python train.py --dataset="capsule endoscopy frames (Kvasir-Capsule)" --image_size=48 --translate=0.06 --arch="preact_resnet" --activation="leaky_relu" --drop_path=0.05 --widths=[96, 192, 384] --grad_clip=3.0 --batch_size=128 --epochs=28.2 --warmup_steps=460
Rows from block 2 of a small self-supervised image encoder, named by matrix and row number. Rows with one number belong to one channel. Each number is 128 + 24 x the weight over its row's rms, rounded and kept within 0 to 255. All counts start at 0. Numbers have three digits each. After the name is the row's rms in percent of the matrix's.
After each channel's rows are labels from the 100 images, of 14976, where the channel reaches its highest value: "peak at" is the part of the image that holds the peak. Only what is clearly more common there than usual is listed. The data: capsule endoscopy frames (Kvasir-Capsule).
# convs0: first 3x3 conv (model.blocks.2.convs.0.weight, 96x96x3x3, each kernel summed), inputs 48-95
# convs1: second 3x3 conv (model.blocks.2.convs.1.weight, 96x96x3x3, transposed, each kernel summed), outputs 48-95

convs0.75 130:098107111118122105100129099142122134122102099125154116130121166155109108108158120130095064112072098112152137150099089121143111134128100129100129
convs1.75 088:123121111135118129127142132097115135120132164106119171135127107111081136152094107155128137157158148135124141135140205114105127120123170164175118
peak at: top right

convs0.42 085:114136111144108111163107135104168123106115139119093118085146099100071095132088122103144128158127145128090095154127090111086089105124117101090137
convs1.42 092:135117151129114073114114093173115122133129123149138079127127112133125129120124114106088099133074086121130135131099144111203128127126125144153138
peak at: bottom right

convs0.26 100:086109090114095105089169155107102103112067130100127126108087164144094150086112125099164121110114155136124068138111133141128102121118105131136099
convs1.26 062:147101065122118163138130096130111116121092178083130136111077161121127138118112139174106110157131172123132160162119158107095118140136150155111155
peak at: top left; bottom left

convs0.72 080:098099117129087103111133157101114114109100146112107154116110160142107148080122161088150121141142119153109089126122125153118071125119140157132110
convs1.72 066:142117185121138126108102109116102129122140162143149062120125100123133096097114129122094092118135093134141122153127139113143137123147148138131121
peak at: top right; bottom right

convs0.40 126:114121132097140107082121144125091122109099117112168116130117177183092094102170111109123093118115100114157109169119110114123086140131118131101127
convs1.40 102:133132056131133155156126118086145140113130124096108131132117112104083124150106108162122131158156134120120142130120161111084116114121160136133130
peak at: bottom left; bottom right

convs0.78 067:116092102067129148101129131132128112115100125105129131119124101113099139101122143160124127137121155138100098141084074140073104102132095144101151
convs1.78 136:126158152175148097116185123196125130121129119154133089127110130139125120134144132154100117156107100118140149129133157142177177136135117150152135
peak at: bottom left

convs0.6 093:110132150124144127111103172132107131075139132123122146106152117128094119103161146112172135125167147148114115150135176146118138109127124116152152
convs1.6 107:149130096147112091132143088124146124146129109135123088125104115109099097128130090119085119136093101101127125133090127096157106119125131131118115
peak at: top right

convs0.12 131:113116126125072082116112136106109109109113148128144137152140105119117124074087114104154150090127152117139099113120101125127125149154107117115104
convs1.12 115:134143090117148175125130119121136142115123147098120143059106169154114180131163138146121092122105141106118156147125143145084139133107130122114141
peak at: top right

convs0.74 109:150122124094168143131118160123085115079119161110122128113115154138135144118140148157164119143143094161120152133123161149137156136088111090144148
convs1.74 095:144152094135091133140146116121160136164144117133122092151147146139115107137120107093110110095125159099133094135140072107138094138133119163064081
peak at: bottom left

convs0.94 093:164121132134106088122125146130126099172130166143095105112150117119123130127121080104189157131096130100100134085132103115129099130128104107132116
convs1.94 080:127125139112125133112103095092132131104133078095111099101155131130111116111155115139106102090118105095112135103125096108109120122101119094088134
peak at: bottom right

convs0.49 101:130092144110078074132136116082116095122097121113102108104143109092127118082077090086138141133137137088097114076115105120136081106139098099105104
convs1.49 059:140139124111121134107127123134133115108103145090155157098108134159171177117137169096108092089048107128154147136123142131116128149142102119141117
peak at: bottom right

convs0.34 066:105101100125119108111097139153115115150100159095114172103128156151071139125126116086154129165110181127107130143114101139107096135127130138094095
convs1.34 099:117139220131125106140115112114132131122161113149138055100161121138128117116125126124095106085127071129133116142144135101143163134133142109135141
peak at: bottom right; top left

convs0.50 181:135138111151138128119113148146118155139147148151126147138133133125138148156156184148118115146138142171136158174117169167161139117111138125170142
convs1.50 172:131110131116123120107118094109121108124089189089134128124121109102081115117118070160116119168107137088126158190108156074118132122134116162155159
peak at: bottom left

convs0.86 086:127121104082107110128150137122119116107078142068105140084110140118095125094125090062133126098123167107093087124125101134088056093107111124104078
convs1.86 097:158142194135169124136171117130121116113116106137145073146136117123165072141148127158103133165129064140144161149125122092128147142145113147116155
peak at: top left

convs0.37 075:156110144063171136114108123151102129123130116107109116096143129112090151107143130173128099163148091128104160167127132117096143117117125118115171
convs1.37 113:146156137137097068122144111145122123182145172183131085156124103118113099149118097109117139156103099116133127149143142109178129133132125152143133
peak at: bottom centre

convs0.4 071:143122129116122103139157136160106106135103127118114153099130149139122192126096097161156143129132134121114118162130073102077116132138140132108156
convs1.4 126:118123161131139143142102168149101147124149130174100121096159125119137137134131152137159141119169167152103134108162138151149159111100156114124165
peak at: bottom left

convs0.24 147:123154145161157155162113069162167160153161121151132083119137132131107115151139084137100105148146106076133134164128118098138129132142143167125141
convs1.24 086:129086195134115082091110135137097108101077138066141096110122118117120118087120113109128110106124102108129114151090120140145118123131105135142103
peak at: top left

convs0.17 081:145130134096087122130145129118145123120090157087122102080104122133086142135110111085124139117113138132108084163128140125126063109088149134141092
convs1.17 096:132117155101157130125105121132113097120121053128124055126154113109134099116145122133116129143136086115118120121120069119139124116127109114078145
peak at: top left

convs0.85 056:134102153078090135100158143120153117102090103076124154109132131129124125104096135125154158113157167142118062134118124088090109138112145138083138
convs1.85 102:155152154129138108124108111148121112125135117136136049127129112113128095136155116120104112138086062110135125140122078129169104129133110127080121
peak at: top left